From a checkpoint of a small sound classifier.
Model: 1.67M parameters, log mel input, arch convnext, activation gelu_tanh, layers 8, width 128.
Data: trained on acted Russian speech (Dusha), 26041 training examples, 149.4 epochs.
Rows from block 5 of a small sound classifier, named by matrix and row number. Rows with one number belong to one neuron. Each number is 128 + 24 x the weight over its row's rms, rounded and kept within 0 to 255. All counts start at 0. Numbers have three digits each.
After each neuron's rows are labels from the 100 clips, of 14848, where the neuron reaches its highest value: "top examples" is what is common among them. Only what is clearly more common there than usual is listed. The data: acted Russian speech (Dusha). In brackets: how many of the 100.
# fc1: MLP up (model.blocks.5.mlp.fc1.weight, 768x128), inputs 0-127
# fc2: MLP down (model.blocks.5.mlp.fc2.weight, 128x768, transposed), outputs 0-127

fc1.762:090092093123125136129095137160098130099132093130138153109125165129112125169107140136120125100145125153152153152132133119090148142102105138107110107163101098151137143113150101133130148163119138091117153105171152116078130159124090131155159076100161164163163139147113140087137103172142127108196134130168180141121119106099124087134119091155127129096102125116106133121113135136149144108123
fc2.762:149126094123152079123126095179111111154147116131100098132152116104113105106122107099138111103148129123155138102132174184128089125147135129107149105120146093119131120152126120123090153137119086103096124093154168122107147119138151123150185119139142122115104123150147135120087146163140104173094110099122099109128146138072142097141068121147083151121134135107114117146125117147099084159159
top examples: emotion: angry (51)

fc1.154:151150119152134108166101096141125141159130136085069106134128098132162126135114126105143159159109143116167142144129139078132106133094135126135107135128132103142147161086153189118131101144129155115105133125086138130100136139176089149113119135124118104154134107115137152117118089087115144189134138171099134138095144098140125131152128076121131132157134095158164112100097160128124171085146
fc2.154:090128132136117177124124110130101131111104144096079117137103160152173111145107139158108140120116110126104127107149132072132122163059112150140123155111167119097140102124141144097162120136173134112167133143130106103121102117148109111079095111103159161133139157136143108125117111132112128138150144092125163122116141149143117125115087118090125154128130126139161110058125096080102101171119
top examples: emotion: neutral (60)

fc1.132:165118134132133174107074151116133110146111132141128159136168110151091169120150131126108100102109155082124091143140128087080113124071138123134115126124154137169105142112157103155171135089125115164140122163149118130129137164117121181148139128130157130124152117142114113116130130137094166120123095111127110107154178099065125132094104107142130146136121129103129109164092114112118156180130
fc2.132:106146110127142112117114117112159148131056118135143114098134135116153184120100136104115134112195151113123124128083143111130121069141139143121132124128091131075145117144122119159106103079083116108099153115156129143126152130124134103097178122122157118099088128107100143158151130096126117130128167141127090126135182141153158139120176099094124125159144107106104164151158127124106132141123
top examples: emotion: angry (52)

fc1.522:101079130173088151200102115137117125096128148125131102144153127120131120103146144134186127124100161109074108110126138117129140140125171145137115112149179109101121114131111105116151103108128132189111136093111105169153107115090119111165145115135106137120174082124104112119107140147143104133108126109140121124130137144133100141135133145136125146136167089086115110180152150140083167144125
fc2.522:089124097117090102132118127126132105150134134153116139110148114110142103142143134092151146113083169156130145126149088148170077145146125109131142140121126116141147133105102135159137171144128081159092133122141144105187152142119133137153137118138127107141124126156115175097111102155121103140088132100137128133165112136176096092147088078186135130131121085123129144150152141166121066130112
top examples: emotion: angry (73)

fc1.642:132161177111119113093158122094135164113170143154131169137106120133162099103110118148101129084107100172147151128148140122117155139082134153104123091153110127118124129104134140128148114123142129171118149115112149152140072107098068147122124115111123154163141146104127116157123137133123083169135109187104108128132104141158076159139129139164156114149131086131080123126131136107092133130103
fc2.642:105109134098122131134176146157127144129112089150118119153149139127160097153147130094158162151109157087140136112140082131094162105119121109107133147104133135078092116146109153105117142096099103134080119154081137155143135149152136115154103124166116175101094117125115159126135106125104146165144138146080131129159164133106097120099100125112132146142174087159166107153080138136096119138136
top examples: emotion: sad (66)

fc1.60:106112121136103137132110164123154117171114110115140165123123117113154115150105116133113158127113110149120131140168185079145130129118101172111141152158128119070113167143118124103137110120114149176159091094152110114102132096160127113127158100178142102139141134161127083137103109123148110101135154125114119142131167126129081161153132069136138119144158132174084099145125077127132126157118
fc2.60:159141120121123123108130147133161149141111181134132166112131113155143134103133114093121146103087157122118180104106089072131131108077147123139174138144121175129080174132155118151133132138123151121125082118107145120128177155144177161144122150133127093127155135099141130143122121153145126093125111164085074133127072107105155161123150134122123122120121133142089135099120150129147147160154
top examples: emotion: sad (66)

fc1.579:213110151166161076113133105136145157136165158123136108123112099123125126152098109116113124143179149188158124144110159123103106129147082089161117141112141128140120111118135112163132189160138097146133101163167118126111129139130105113125117091142156149101077143120151113167109124088115138109115137120140115128111108151128142095110144102140126104130123143164138111146111094141108140087116
fc2.579:106112134131117147153079146169157121120140168098118168089135116150143117084116117127105100117149169128108142080139123162150124149155165089119139149111130110161106144147110114134133167142120069127120100160136133170088152149113142122167157141121174104153148126102122120161097169148123116161117114131125121159171139108138136118159149148106109118102121120078161149143091154130122078131145
top examples: emotion: angry (74)

fc1.613:179125066142131107136131141165113132102128100158138166115147143133147110163140154111083109103131157129155137156146141153108098147126094104152157113147110138068133134100143093166133081127125088101153162114141111199131114142089141107133101124097151095091100126125117142157126155133102073128123141113133119125087139126128134139101126139173147144126138097148087122153122150135164133132129
fc2.613:125112126131145129111171149158137109153156097125129149084126130124175137125129099096118155096157159176093140083078145144081144154138142143131103136137113144102130097134131119090089126115083126092168085125123133126173150116159135156142089136142157139126147154160116131154113128131157120154130149125101096136162177137119124150094141167116126123089143094151151166132108129137158158091151
top examples: emotion: sad (91)

fc1.38:136138111133072141104148140072105120097123127133129144099118129104162116133124147095105153123120133125166165140112129131179149161135137155152135143203132143125131104132114165156121125100126132089140144102091151142138149093124095132134149119143158136139128124087107104103136150132122151149192161108139100116123093106161179118120058112142118124129134138103112170134098094120090131104155
fc2.38:125158141083165127096171121182140160118095157113148123133133067140111115117192180128152095145163113159101152157108140122101112107117087130153066106129092117115136119139154121108142148133154096107127121106126096168088120134118154129124127162122121147133131148096118125146151151151122097146122097149145070113119119141133118111144138143105078130086113135106159118131121129148127098104126
top examples: emotion: angry (48)

fc1.721:124185134114113117144126130140128143131181136130159129156111092140122134117179164064125138149131105093147101141133129169161104133095132155128093151112118141091152174102143139157122122130138096132125093094118131107096166158111136112110114117083125130144134121099108111115104133084184113100102111142143142131126108136161165155136104113166147122160134133141141100141088155086076134131155
fc2.721:123124137093155152139108106151102128165132143129129151102145155112102141187144132094137119079097137155144115138150180135097095125136120115096133107122164140134161129137122128128110072121121147131120154122167152103137149132143095148097143132144097139117088137153124140169117110159118161119143132117091103117171102132190091151182117082166116130157142120140125157122156119176144116159096
top examples: emotion: positive (38)

fc1.612:125116118148111111142127107143152095160156149143146126180078150137140117126107107121080140075123134123150140128160145121091085180183111143105132123126133141121119156087134166135078132210049144135110113152122139139112099131115125134114095092152144160119113120142133132128158124131179143130149103118097139150132127146100101146142112115144098108107133088106123106128143116112128109125119
fc2.612:146161106146118117113107130147118165134113129129114084071120096106152108111122105142115081160150140114104127120116123131110111151102124114149111144145088099146114162128162118104139132132106158111158112125135162121157117081117121109153133134183134095141088103107145146107161080082103136134077153105132136182148116144151131152151176127145088113107071144118141099105132097131089114116137
top examples: emotion: positive (58)

fc1.19:116160121205108133083153108124143144090147139161157104155139121145095137138093118142106110113110102125166141114151154112110106166126141105116155125157155112139109112121176106166146141123105122107103134099157088143131097169130111095101147117135148132124116153118133166125101121141177159124127135136164137098062163122098105134149161138146153114121113111109096122130144072100156120123101
fc2.19:126169114129112103127144094135115148089064107120169113119084146150162172136106167126169126093129136152140098119125108139144103141119111140151119147146114146138158107145121108119169124089150136153148112162156143146151132083102143159152078143106110092135123119088099102132132112118132094134122118078154127127143138146140153130112138176165125136133148100079149160070116145133118145168127
top examples: emotion: angry (47)

fc1.323:121144142104163132146137151166115146106090164112101169119121181118142121120158098124113078137126136101151154117174187136126120129137118130104081130139128100126108133105086152115150152146172137136109094134156099105197125101101176142124117133128125111104102139144121111118088152096138109134073122122159144136088141099130125164120114087122132130108150110143138112106139154156180129105129
fc2.323:177121120149120158114136161130125134132111126133157132155098136082140118138081163131132112140131118121161113130103160094146153146107132122206088093116162103128107128086171131158088151157162146173167131153123118084115101103101142128139141113130138104158162094152120120134140145102131155140136128134152131134116110154152104120090152117110107082148187114125140101161156124115162126144107
top examples: emotion: neutral (67)

fc1.307:101094144134133126153062080120112131158121100151136165155140167136125087162142116128097102121167107197110125129162092121106156153100100144108078175143130123094125147128131139117150119140143174118095130100146105081167124130137106125160158137102127150164101121081114116159123130161128095132135152119165142139123134143148120126120092087156132127111109136162131113116133115104107110146128
fc2.307:134076119133095123084172140116153150143123101125123117165124151159144099132133099096141096107122126116078151133115079141093144113158165141090123114133084121136123113160123132106072125132121159148152103128124157133116157121119171137115111112150118098116136131120137119178108100101154150099136106126135120153180166108105138150195143163175127134133116130160115089152110101101149124141108
top examples: emotion: sad (57)

fc1.394:142135130130127106124129106141120159131124134154147130070130096175122152080108116105146140147088128099138123151123158152123107126148123132141135050082181110113079098112126146116127145090131125113120115090131168128166141127137099151141159102098119104123123161134132124116160140164115126150118118157157168104139139139122181114158131121108154106129122109120164144173052107136152128147123
fc2.394:110142118155142128127100125150147095141112137135131129102137135118141131215128106130121160095119126132082134143135126103133157162126117163097168129136097158114172184116139194096112080132137151115127126090117140155100084117106124127142094111124135116136093170116125084128117151101124132100119142156094123158124158114157140138147139167121094137156119155107124076150115131126160163150154
top examples: emotion: positive (89)

fc1.386:105155064084118156157136122113159119149171130090132160173132136153130081115108099143087126139167172116120112136118157156128142141092106136133126151167083082094129142127121122124115124159137072110089148126151137105120148137141150173131079162104109147140149122136114104140158141117156115127168113118147148114149124159102123139131121120167089119094117122132123149102089134149090155120131
fc2.386:119103115145135115145138126116125157073105129127099114076145124109166113158148074145170144157173119135091202130143112139124114135127125128103095121150118089103125153143135109090144118149122131130145137106137122136176132158107137086124124167113147142122080149120106160114145193119157105150124155151149156135116110130082100175123139127114129132162159103107076124123134109117102134151129
top examples: emotion: angry (52)