config.yaml
arch: "convnext"
model: "sound classifier"
dataset: "acted Russian speech (Dusha)"
train_examples: 26041
gain_aug_db: 10
n_mels: 64
hop_length: 160
input: "log_mel"
spec_augment: true
win_length: 400
targets: ["emotion"]
num_classes: 4
norm: "layernorm_no_bias"
hidden_act: "gelu_tanh"
mlp_ratio: 6
layer_scale_init: 0.1
inner_norm: false
drop_path: 0.05
subsampling: 4
layers: 8
width: 128
kernel_size: 7
label_smoothing: 0.05
loss: "cross_entropy"
init: "torch_default"
residual_init: "none"
optimizer: "muon"
muon_scale: "spectral"
learning_rate: 0.028
momentum: 0.9
nesterov: true
orthogonalizer: "newton_schulz_5"
adamw_lr_other_params: 0.0026
ema_decay: 0.99
max_steps: 15200
batch_size: 256
epochs: 149.4
lr_schedule: "constant"
warmup_steps: 760
weight_decay: 0.0
adamw_weight_decay_other_params: 0.01
Rows from block 2 of a small sound classifier, named by matrix and row number. Rows with one number belong to one neuron. Each number is 128 + 24 x the weight over its row's rms, rounded and kept within 0 to 255. All counts start at 0. Numbers have three digits each.
After each neuron's rows are labels from the 100 clips, of 14848, where the neuron reaches its highest value: "strongest on" is what is common among them. Only what is clearly more common there than usual is listed. The data: acted Russian speech (Dusha). In brackets: how many of the 100.
# fc1: MLP up (model.blocks.2.mlp.fc1.weight, 768x128), inputs 0-63
# fc2: MLP down (model.blocks.2.mlp.fc2.weight, 128x768, transposed), outputs 0-63

fc1.498:108121128151057131117124137118149124143127137120141137119158123139144165111155131109122156085089135124137149116115130166130125163121131096114103154140145143107111156101121178146121136120120188
fc2.498:097144139165119096134141125064157122111169146107106128122138127165112117137125144111159112111088120137107158122106133124126131122149154111114146161107109120119180125132143125089126065080154096
strongest on: emotion: positive (68)

fc1.544:117101092150131143127140140107172128107135145155117134111109141097119091099111116160117102124105120115119132173115129145128123166109119146131112117132157123135115110121189151160097104085132097
fc2.544:124116099121145153168133149089123094132139182182144116115138091165141151117061121127098116146140141118139115116121157136113114154110135135137157152150142180150101167138113124148114142136095128
strongest on: emotion: positive (38)

fc1.618:138103150108134145139153124138120148111133138120140143130124099102125144101135157148159093158131118102142083163125149130116147133123152143127122093133118121123134148149121120063111105112103127
fc2.618:151143141157071167125074118107130095096117105153134119145102143090138153110125081131159144126125149128093107107081160140142152099145163120131123094129142120158147088147135092102155126110093118
strongest on: emotion: angry (41)

fc1.72:129138139161132133082109145106139128102132111159153106115152164100105088126124151117127116168123162162145135096135155128164123171186103110104152123127131181152142140137102167143126160103123122
fc2.72:149153141137098140145126155108163129100105167117137135173097122137150144169111097097138142156109117096107170162128149166140071133170119105128124116092126100097146118135111149152107165133150134
strongest on: emotion: angry (44)

fc1.209:134137115139126113088108156125118122152119124157142106104129091111096112128180105126130111125137136145141094103150154093120144121135122157080148090122164143125188155137120126087144137120104148
fc2.209:125137113138088109105161124110143155152161164166110104158109137094158123147121109151127115104111169143127154124125210151155131093128168162092107101129136098164137146151116159125111120120157169
strongest on: emotion: positive (41)

fc1.652:112103124050122130122096140154198127100162103135129098093104128096136099163086092130116104134161165154132123132167104163122132112165110165085172116104148125156133151075083153132163126123119134
fc2.652:158123110144130135141093094078162162123101133140144094126144125136120139166128114139162133120149148118113118105142113107130109149147148140133106126149077094093136089150112101129122137125133138
strongest on: emotion: positive (43)

fc1.579:090137092100080116137124141127140146135125094145106101136098132121081131124152122176166141115150137134168104118126102104158144166128120113117146105125110136132159105104123094105151168205141123
fc2.579:155136157132146129152095166127167128142145116105125134157112138129121122110102122100124136136119090143136170093133173159125188131120145138078079105138126132117131137155137097129091173133118135
strongest on: emotion: positive (44)

fc1.569:153105158179165117148102142126094152141122126174184132109130125146152170120128147122094150111092114119122151058114111146146159106148124133160120065130123138131114131125119157080143139128093144
fc2.569:138186123184084111177131133120184117103088121125124155155146089151172088139133118162145137130121127128125130171142101106093120133088120152108160154159161115119153153189157135145149116136113134
strongest on: emotion: positive (47)

fc1.549:131107120140118161096120128131094125116160138116121105154141162123086159120129153125112063138099102148141156135135173117118150120153092133170147101115152175131179122145150119135142131132097121
fc2.549:120141120103097108130169168081145135153111138157080120114096096103164086122176133092103134109113136119120158129163118161122123119150153109095133135107105097137133126163129137121096133150125116
strongest on: emotion: positive (47)

fc1.656:110094152115178103111158106131168148147124142170136112082118126191111122129160116115096159145132116079138127142162101100136154090118085167135152078127116176167148117132121088145137122139141155
fc2.656:160126171165123132133154119108124141089148140099105120114140148165104126135130118095125161098125121159131128123119136131080112072125157136109127122110072165153135108096152127111120123125104088
strongest on: emotion: positive (51)

fc1.165:165142133122160141176122146109105107133145119080185107130105146111137104116146121138147112128137148154130109127127140130132127160209131118110122142178107116105122112098075110141156125164108188
fc2.165:108165111171144163136135133119113121129146124139144119140134139073145165159131114084098157131100152102120126148115111087103118134107156118124146139150114155126153122105110148091111148131075171
strongest on: emotion: positive (67)

fc1.630:119105143133174162076097139132106174123134153173129148151124168114147165123096108144173127128101165105109132105134103129150153108143125107143106113087140121122118124115148101127153109149118130
fc2.630:142086138140125080126146085136167132135138129143150105134152130120152152147092140126117109144124146158130185163183120122149131113095126121122138107151142143148145126124153157115084140165098138
strongest on: emotion: angry (49)

fc1.729:109175141136151129155113106129141118108127147137094127106112107118104104148135146122130130133126163143136112111122104124126156109182138160135118094117173137146137110149132103123150101147069164
fc2.729:129172121120097134140133118135119128101137127103146138115134135154130104151133135074110114126155154145122132128109118093141145129103136135101107130134142127110156168117137153112106105167102183
strongest on: emotion: positive (38)

fc1.286:137083137116132086123138150133078123120155158117098181099148097132125099106145136104140152123106122152144139118124159100157069130109139137101135173150140147166147143124116158134158120107128126
fc2.286:113093105104147098090087098140163134085173132129139130195148121148115107113132131126116138115118127090137099179124121136154125097138122123100100111137102103131108096080078128155138134139108084
strongest on: emotion: positive (44)

fc1.236:150102165138123134151133111125129108105142117112133117128103143118148152171098082154130113177172159131124139128127129122123119088173157137133126142141127082111090105076196159124110100110160144
fc2.236:150158162169164094144138142146134157114083110112140140127153097104122096130141097152109097090154166131126112176102145134165168155122100117134156109124109124165124136116112110157124165150111186
strongest on: emotion: angry (41)

fc1.125:122149142107122099128116113144140153154133107123168124151122118138084158086160149123153147154116109138151156116156163087164178154126134079123125131154123110135157153087059149078128153119148115
fc2.125:161137104138158141169164107132118192119149133163153110118111142177111159149122159131089128126117134098150148116108073114136136123137116179142138168137132144120119155151157135118113119144119153
strongest on: emotion: positive (42)

fc1.495:138139141157133136078090126102128074125125090144112096145125145120139117133140110151125159186139136122117125104085156133127134109122124119110152107130123158134141126143102140104146158145085150
fc2.495:103123132128122108107121050143142097173113123160154123104142093107158116132174103126081133092101123136109151125105098129122105112138120122108100081096130126172141091096143135155138118175096127
strongest on: emotion: angry (40)

fc1.532:100120148189148124104124151164091137138130121159115093150142149133133125104080120112114153097132134135113171138132130143149101129137141113107149105169159160124156151081134134157141138112170131
fc2.532:144151125140085138082093116127110127122144143129153138156147112147171143176137106135092146150127117163127104118121143151156149099131132166149149106107143118120125084170122165151137094127123107
strongest on: emotion: positive (44)

fc1.568:144109149094173128149117108092155110127141176140116137114160109109131163119139129116105155128128102126099112174151157157108143133142129155118052109153111152121119153118109105148110120113160113
fc2.568:137120168116099146113110105096142134162131106160146119154119115128111124120135101108086101097127197099107177148160113130131130130117145101131131110110116091157110084089143164182101167129158141
strongest on: emotion: angry (43)

fc1.237:133156155120072147098117103127135139159120132131094138133088133121149118117145160121103089145088144149129098140160146067097142137133121183138160135122101146166136126123086163116150134135108127
fc2.237:130142160154114100139136124101112145118098114176098114126140105135171092192150112151061137141109127115147119179098147134102088126149135101122130152124115113159116144159115151088121152141158141
strongest on: emotion: angry (39)

fc1.140:128147114079153135115120110124131113140169154135172103106105138142091122124176126136098119150125148156133119114153182116124154112128109144114061099137156167075159111135101116124168129124130171
fc2.140:139140123162146136163182087054121123112143136138091121164168174162147169116156153089175099116108097130095135137131113085115119123112113129120093122148129105095117134128117146140155124131122149
strongest on: emotion: positive (42)

fc1.703:103152134136172136072106116124142123124133157132107099106139145152132117107144103113125085122122134104168120127151110116143119118119137117141155106109128115133094119144084120177127161133117119
fc2.703:145117140160141143170154097118137098109129171156132112126139153128106135139103108121105135148126092124110117116127104101108155113140186105145137095085168095121134134118153104118148158155140146
strongest on: emotion: angry (42)

fc1.202:090132160111166131116168081138125082088143149126103099178140117126122197112086136128150138120122184150136182105116068104147113150140112106086164147146135131131107130126140095099127134133156158
fc2.202:125113129128174124119134130122156082134151137130114074128151165164134126118110110140144091118165131083117141128102152132173168169104103154136145078116168109139127143138138188179152129136106126
strongest on: emotion: angry (51)

fc1.408:110150145064138137136058141113096178098117107171094121091096162132128118123117133130135156117139177108125166140143117135125142143153115131147097114140156091121098137138094084144136128144132143
fc2.408:151155119171185128125146142135165150157160120132108095135125203122145143160153171139106157168141105177111141149153124093137155102132099130108164176159112158136141150140140133130148127132133128
strongest on: emotion: positive (56)

fc1.220:128132065146153137087153105129100124106097140141120115149151137137121154114098166160103133056136109112140106115118145125089131130130159120132116138129113167110118136163133172085137114145092113
fc2.220:112145122130115149124117088129106135096142174123114172149148128118176185150117117126140111095168101108133135148128122156167074151089129142156134086116118157115135120123149143111150186156146145
strongest on: emotion: angry (43)

fc1.145:125150144114094156143119119113119142075147167128128115136136170147119093123133118130150126151148115121109115086077149113139155126160106128127124113124189154110144153172115143115107095104113132
fc2.145:099129116159129131127108103163079115143142110176144104124182114154107144147123132160131144160116102146115091141137176105097120188127128089190143133139143123123159143173119143093167122160175169
strongest on: emotion: positive (46)

fc1.420:118085152118137145116138135122167141157119138166145125104108141136108186100113131127134120107176141112137140152133070127161151126133124124114134136137138123134101171128179140092098116063093179
fc2.420:131133178125147088127146142087142167105129151141128102177099142126125150157143100104150126172150109107179140134127169122125091125124168134138132164151105106146156152163082131150113139166124128
strongest on: emotion: angry (42)

fc1.134:126112121147146101102097130101134133140122170142144099087116140112119164139150111115079104108135097107115141068110137179089122116185083137123113095109142143143112159104128117143158150154133154
fc2.134:141125144135127132119122180125094101103124166140143155172148085150166106093130115131082145118107137128094117159162193140116123160116138170124066136124152151124121148161118119187114105180149138
strongest on: emotion: positive (38)

fc1.468:099138108118146117118136135129161109114162149107132102128119138111134137122111105162164121119139099115144180077118169159136140139156137108089124164089133132146116141129111114110137178133142167
fc2.468:122155081086167133146110146142134114131160127095152126129128115115118151133111120093102096127101100113120099152086139123129141145127179087179182114145154140145122127158177129170095109165136110
strongest on: emotion: angry (42)

fc1.187:095175128133116116128120089121137144120130153097144121144158144136097115164120149102124068136125088108147121123132095125154117155132126141153167128134101154155132096135091131157143123139146147
fc2.187:103132165154142068141111113161136074106114118104092132110104129115168116140165131114099135119163106127110111086106166156127098124119108128130171111179122095145163130120123117150151148152163143
strongest on: emotion: positive (44)

fc1.380:101132148157134174105130117136131195118117123101157154117137116147125160128119142108153133155142158112125115121069131111127101122189115104116170106115145112103125151157140124146113104091172146
fc2.380:108097113154100119145133093135118154086152105142186131136170097151116133125144121135137139108083127121139106107121129156180116121133146152121139120097140102147095127130158151150103126100087114
strongest on: emotion: angry (39)

fc1.348:174115113125167096148177134103100150101100140124114155118152107073138101116127088106138152187126104133171144092128177114132145114095153110121081114132135132146132173094148161114092135117144111
fc2.348:146121140112140144135123127130134142117128158115118132128096109131127148175118111109140122108119122108116127128105090136115141129099119087100135140128148134125128093121078123140141141120143141
strongest on: emotion: positive (38)

fc1.545:134129171172120164146120118097121090149156131134105143130146148155103143120159138158111110091124141096117148129164114116100182093157156145105177089111109166112161170133171113120174136103165117
fc2.545:178144172126115149122147106126106098148151101118160155126124106133117116122139088052154150138095139105106143123132152149125094107155138092150103074129173141126141115150137145149108166127155135
strongest on: emotion: positive (46)

fc1.525:137112126119107091132120111145145097141145116103134119105157132156138093128158081138127115147142098119145126132110153097142146109091157131088126085156165148127125169147151116169081122131107121
fc2.525:094140114127159128148137124131174133140161146157109118128154139116117129171122128158114113138096105125164134061144076094136093169143127094084145122102134116146143131131133157062159125101143115
strongest on: emotion: positive (47)

fc1.717:088103132132169151097138133118110145116156133097145151128116166077136162120144127086118130123146119121123140181112129121162186161151126153110153124102136109153137145113101114125132118123170160
fc2.717:074084143121146174144129134076131120096155151150155135121139186101138128131115104151139096134121156095124119167137162090133120111126114128166104132126113145088188148114146148128106103188136145
strongest on: emotion: positive (48)

fc1.151:090118064092093131173130125100158151080150128110144152145156127173124157141133135190106080159143148150125141111105140110140135132129162127124146141150151098103110133097118117086111102153131144
fc2.151:122174127097172175122118151102107138119093109198125128099118118127156140140133042146106122141130123131111154147150115143143142132096163130149146145143126153163131129111135128154137129146121160
strongest on: emotion: positive (38)

fc1.311:156126168091147153097173083128114146104167168116103084110128127124098116155145145156183096148120138125112148102142089119149117113103120168107134060098148128143108124092118105080138149116130106
fc2.311:111156154126134117126142078117159088132071128151181152105145138078121137124126147140146102103130108099165114151106137182183136114147116094138137085155167107186135118120135160129121096134147125
strongest on: emotion: positive (50)

fc1.180:117156108161107114120089131070162108130168108136136096117154132132126153092106173123156145090162126142151097127111158101172128126156142112113108076146141180134100110105183137127140098157088124
fc2.180:180134108085144131158144129136164139160086163152123143129095130116120135124119093151098175120128106137145130125150089092151132172135143127161111146154141098140111141094108163134163106148131095
strongest on: emotion: positive (46)

fc1.374:131111165143149143146126111116117167121124146131146100158115090148119113099114129130088150098147144137118104041142113151073147133115119158150136108123131120122152119116128113125165119120104135
fc2.374:124142166135139103095142111115119122172142115134121153092097144114130147122152095092107125073154132150111153155137130093134164136132169119105118091103160079185086125096141150119162140122088102
strongest on: emotion: angry (40)

fc1.353:184115113128125122143151082088145148130147132093117135133076148083133104093117114165182137141158107088102119133112156177132137113119166120141111110140091120153073085138107084102164147116141127
fc2.353:166152128120115093131111075126149105153169127128126139095099093177108129120129095137122133138110140103103114109146106169147145085146132147181142082131167108141117124111169147169144122095091142
strongest on: emotion: angry (47)

fc1.376:109108150177107124118146114114128113095140146138126089154106106126104156082132159137167095163166097121142131121126101119135132150171094119132130127160160141152100104123145121100138115126086137
fc2.376:109099137100112092147117145114119110117120151125169082119101125107100132152129107164116116086137108103109174141158112128140082120134145130107106059094110135174092115162143169133167130155107132
strongest on: emotion: angry (39)

fc1.320:128126125152201122091130085120163105117104147132109107128159075090109206121157114117089129140163094117169131120149127152160147117136154130132154143120098159097156128109131151166133148114125154
fc2.320:082147078159119144110087134119114117101127121125146163122169130152116089120098145128097121163125141086145119140111144124121114151156094135112100134124138152121156127129163101115158108128129110
strongest on: emotion: positive (42)

fc1.171:133173139136106155141149153087094134093123141124121141160060126141118087115116154131119102111140140099151125123168147148164134123175185122163131137120126144132093106139088127152112109076157151
fc2.171:150173157145181121102105111088107114131139137178128112102098163159116106126141117164097132187124102110093130151175135121138125146170157156135103135128157163139171156141126158140119139106150158
strongest on: emotion: positive (58)

fc1.365:123151157097125131179124126114104128128140161123143142113171131075146149154116104121102136154123115138126149152167127145106147093134121099150098157142137135104107063126103098101132157114118145
fc2.365:136152095066167135132131139159163136085123104140121119155130127120141083138163143141150117114118097123155161170155080157099156135151125089155152102115155125095122097153136147165135114115134120
strongest on: emotion: positive (43)

fc1.282:122130173118124145170126124101082116170134127091106092115113201112112099148107126111131154139116152120127143129137110136123139098134072127108139128161146144108117093118111112150165122133131102
fc2.282:123154154123165104167169184124177094168119099117122125136134142136099152116118150165118129113142127131135082142134168116131141134144159142130102134153111145083110127110122123102126110137151107
strongest on: emotion: positive (57)

fc1.54:096080137149146124162128158101143098155112135137164102085121118133091123125124139141158130118148146100103196158102139155156135134158124121090142103141136107112103153161148090109127123065072136
fc2.54:135120110141132119118157125105147091114136157143097142143106113110131100136170096074109124165133078103109138128130168146084180085130168145108131128153123151122138181164146123176151142110113138
strongest on: emotion: positive (46)

fc1.435:106154094145153136134100134104175120124130112121094082105132150163088153125130115115115143136126107135113110169148066109138140138143125134167136153123118117129104135065155123135088110140149131
fc2.435:153157071141125143108135115140107183090133136102141119136131103134120126137146112135067146139136152109080177144096146146152125108108147101091117142152115167134129164110087115173125094129136121
strongest on: emotion: positive (43)

fc1.325:152106150099157092161192133098135150178127137114123112164145113098133175128096140109106122113115144085140124149123093159145181143132155119119112113112132132089140187097121202117139098075152128
fc2.325:148112119114131130124123150126112110136149102134130121163157098113140144160067159123117124174088153134149147113143129118125159145122148163118102151127149121108110141106097063129149118145124092
strongest on: emotion: positive (38)

fc1.475:104159120143083134134136129185127146128112140144134083111150132092114128082166118148105091140137068135086133127153090136133131150134116133123104053144106135175117094084126145161121134162129147
fc2.475:164125177149096115153141098111117151075112149137154107144093149130115128151129161103129099115109134125123140126149139152154151137146143172121153149171107148118108081109120118164143158096161128
strongest on: emotion: positive (44)

fc1.461:123143146124060129128107108129131126116133143138133122110133178092113108117137154099119107106125127135154165132145125096146117137124102136136149161157172135084071111147169129153144140115177131
fc2.461:110106131147143113157064143123115094087151130108109105170114081150118160162100140098118167126124148119115131142135144151161120137111138136181127145160120146138120128146125133096114120132168118
strongest on: emotion: positive (41)

fc1.161:153123110115118174116145136110166125134181147174159095131155144106141104095113155130167065115111142141117143110111119165119167107121145125073118114140144115127115111164118100116097089153094149
fc2.161:089133105134102123162114185139109149129130137117132145117137110133174137127152155148117108141113162153121115142089089077132165157126115123146119145092113133115135115081120112142128143160132116
strongest on: emotion: positive (39)

fc1.705:122115101132224139076128109127111140108176121127142130129110129132128102127142152121107076156104053136141177092144161156134161121167120165110145157121140139134134148111142163127135122147125090
fc2.705:168136182108142184124125129109151119100112170173133103139085098113085133143125112085146115137155133091092102139117164123115121123114079125133147117110159142142116163136122141147078137146099135
strongest on: emotion: angry (45)

fc1.155:105140139134123143099136155141104122155150114105142098135175142163121147117112139111128122072078095154120135113133091080123114112132076119128111116140128131162146134125116103124178145156120179
fc2.155:168135112147134132078141127109134155086146189165144131104102130117108155104157128092127113139123102106173103125118115160092130140142125141123146146120154144183158124121140107181170129172088099
strongest on: emotion: angry (43)

fc1.361:096134130142137121127109150164114130111131127149166134130121158142110146141118094156092160125131167092081140145108105143081143128155107089108087121100110135110162178146137104133137143112150125
fc2.361:144121091113134165154157112120142101112078121121137088114087129131104102153066117098132086088096124119135134112159156139142120112093109122137150126137123114154094131105100125111121139208103134
strongest on: emotion: angry (44)

fc1.102:132118152162134136122122107145114167166139082153103133092099123140151081108171124145067145129154148127105116116109106103162134146142106095121156060166118154142149140120095109111132135130111151
fc2.102:081151104118114125156120123086089123121150122152157122174170090156125098125133122127130155100160130116123105151107130163136180103142133180124091139102146131151119117134105163156109125164134159
strongest on: emotion: positive (65)

fc1.453:125128117155123170112111130126136142176113135102129134084114111130131145165104118163128124092119169078154163127150117101091108138115107143136083129096108149114122148108147176152124110104122110
fc2.453:195165110115106107172103133141114170138115123104089109147134106147142104116108128151130102138126070141120148135152110148160083135115112113143135136136127167147172103187099151125123155142137119
strongest on: emotion: angry (39)

fc1.281:150113118122124146155158115135149160118132104134146094134071133127102104172123139161148111140158142108134126139142104157153128128115110168140142106111135111111110116103093114066146118110163121
fc2.281:135120157087115127088098066092140105129165129159127112088094131148161108115100130147132135132118137156148107066107181159141152072104137157166105094113126110125154108140144138112135134128131099
strongest on: emotion: positive (51)

fc1.492:154124110134113145131145106138128115162092140175137088144081107152126164135138121084079126159093150127157108132135159116164137147118128135099083089088107138124152132121129141177130125152144135
fc2.492:119146097121100142171142153109165144114118149141119105123157119127170136142154107120128085146125147147154126152129114123148108129160157101159077134096111110128107097133145102139130113131123109
strongest on: emotion: positive (49)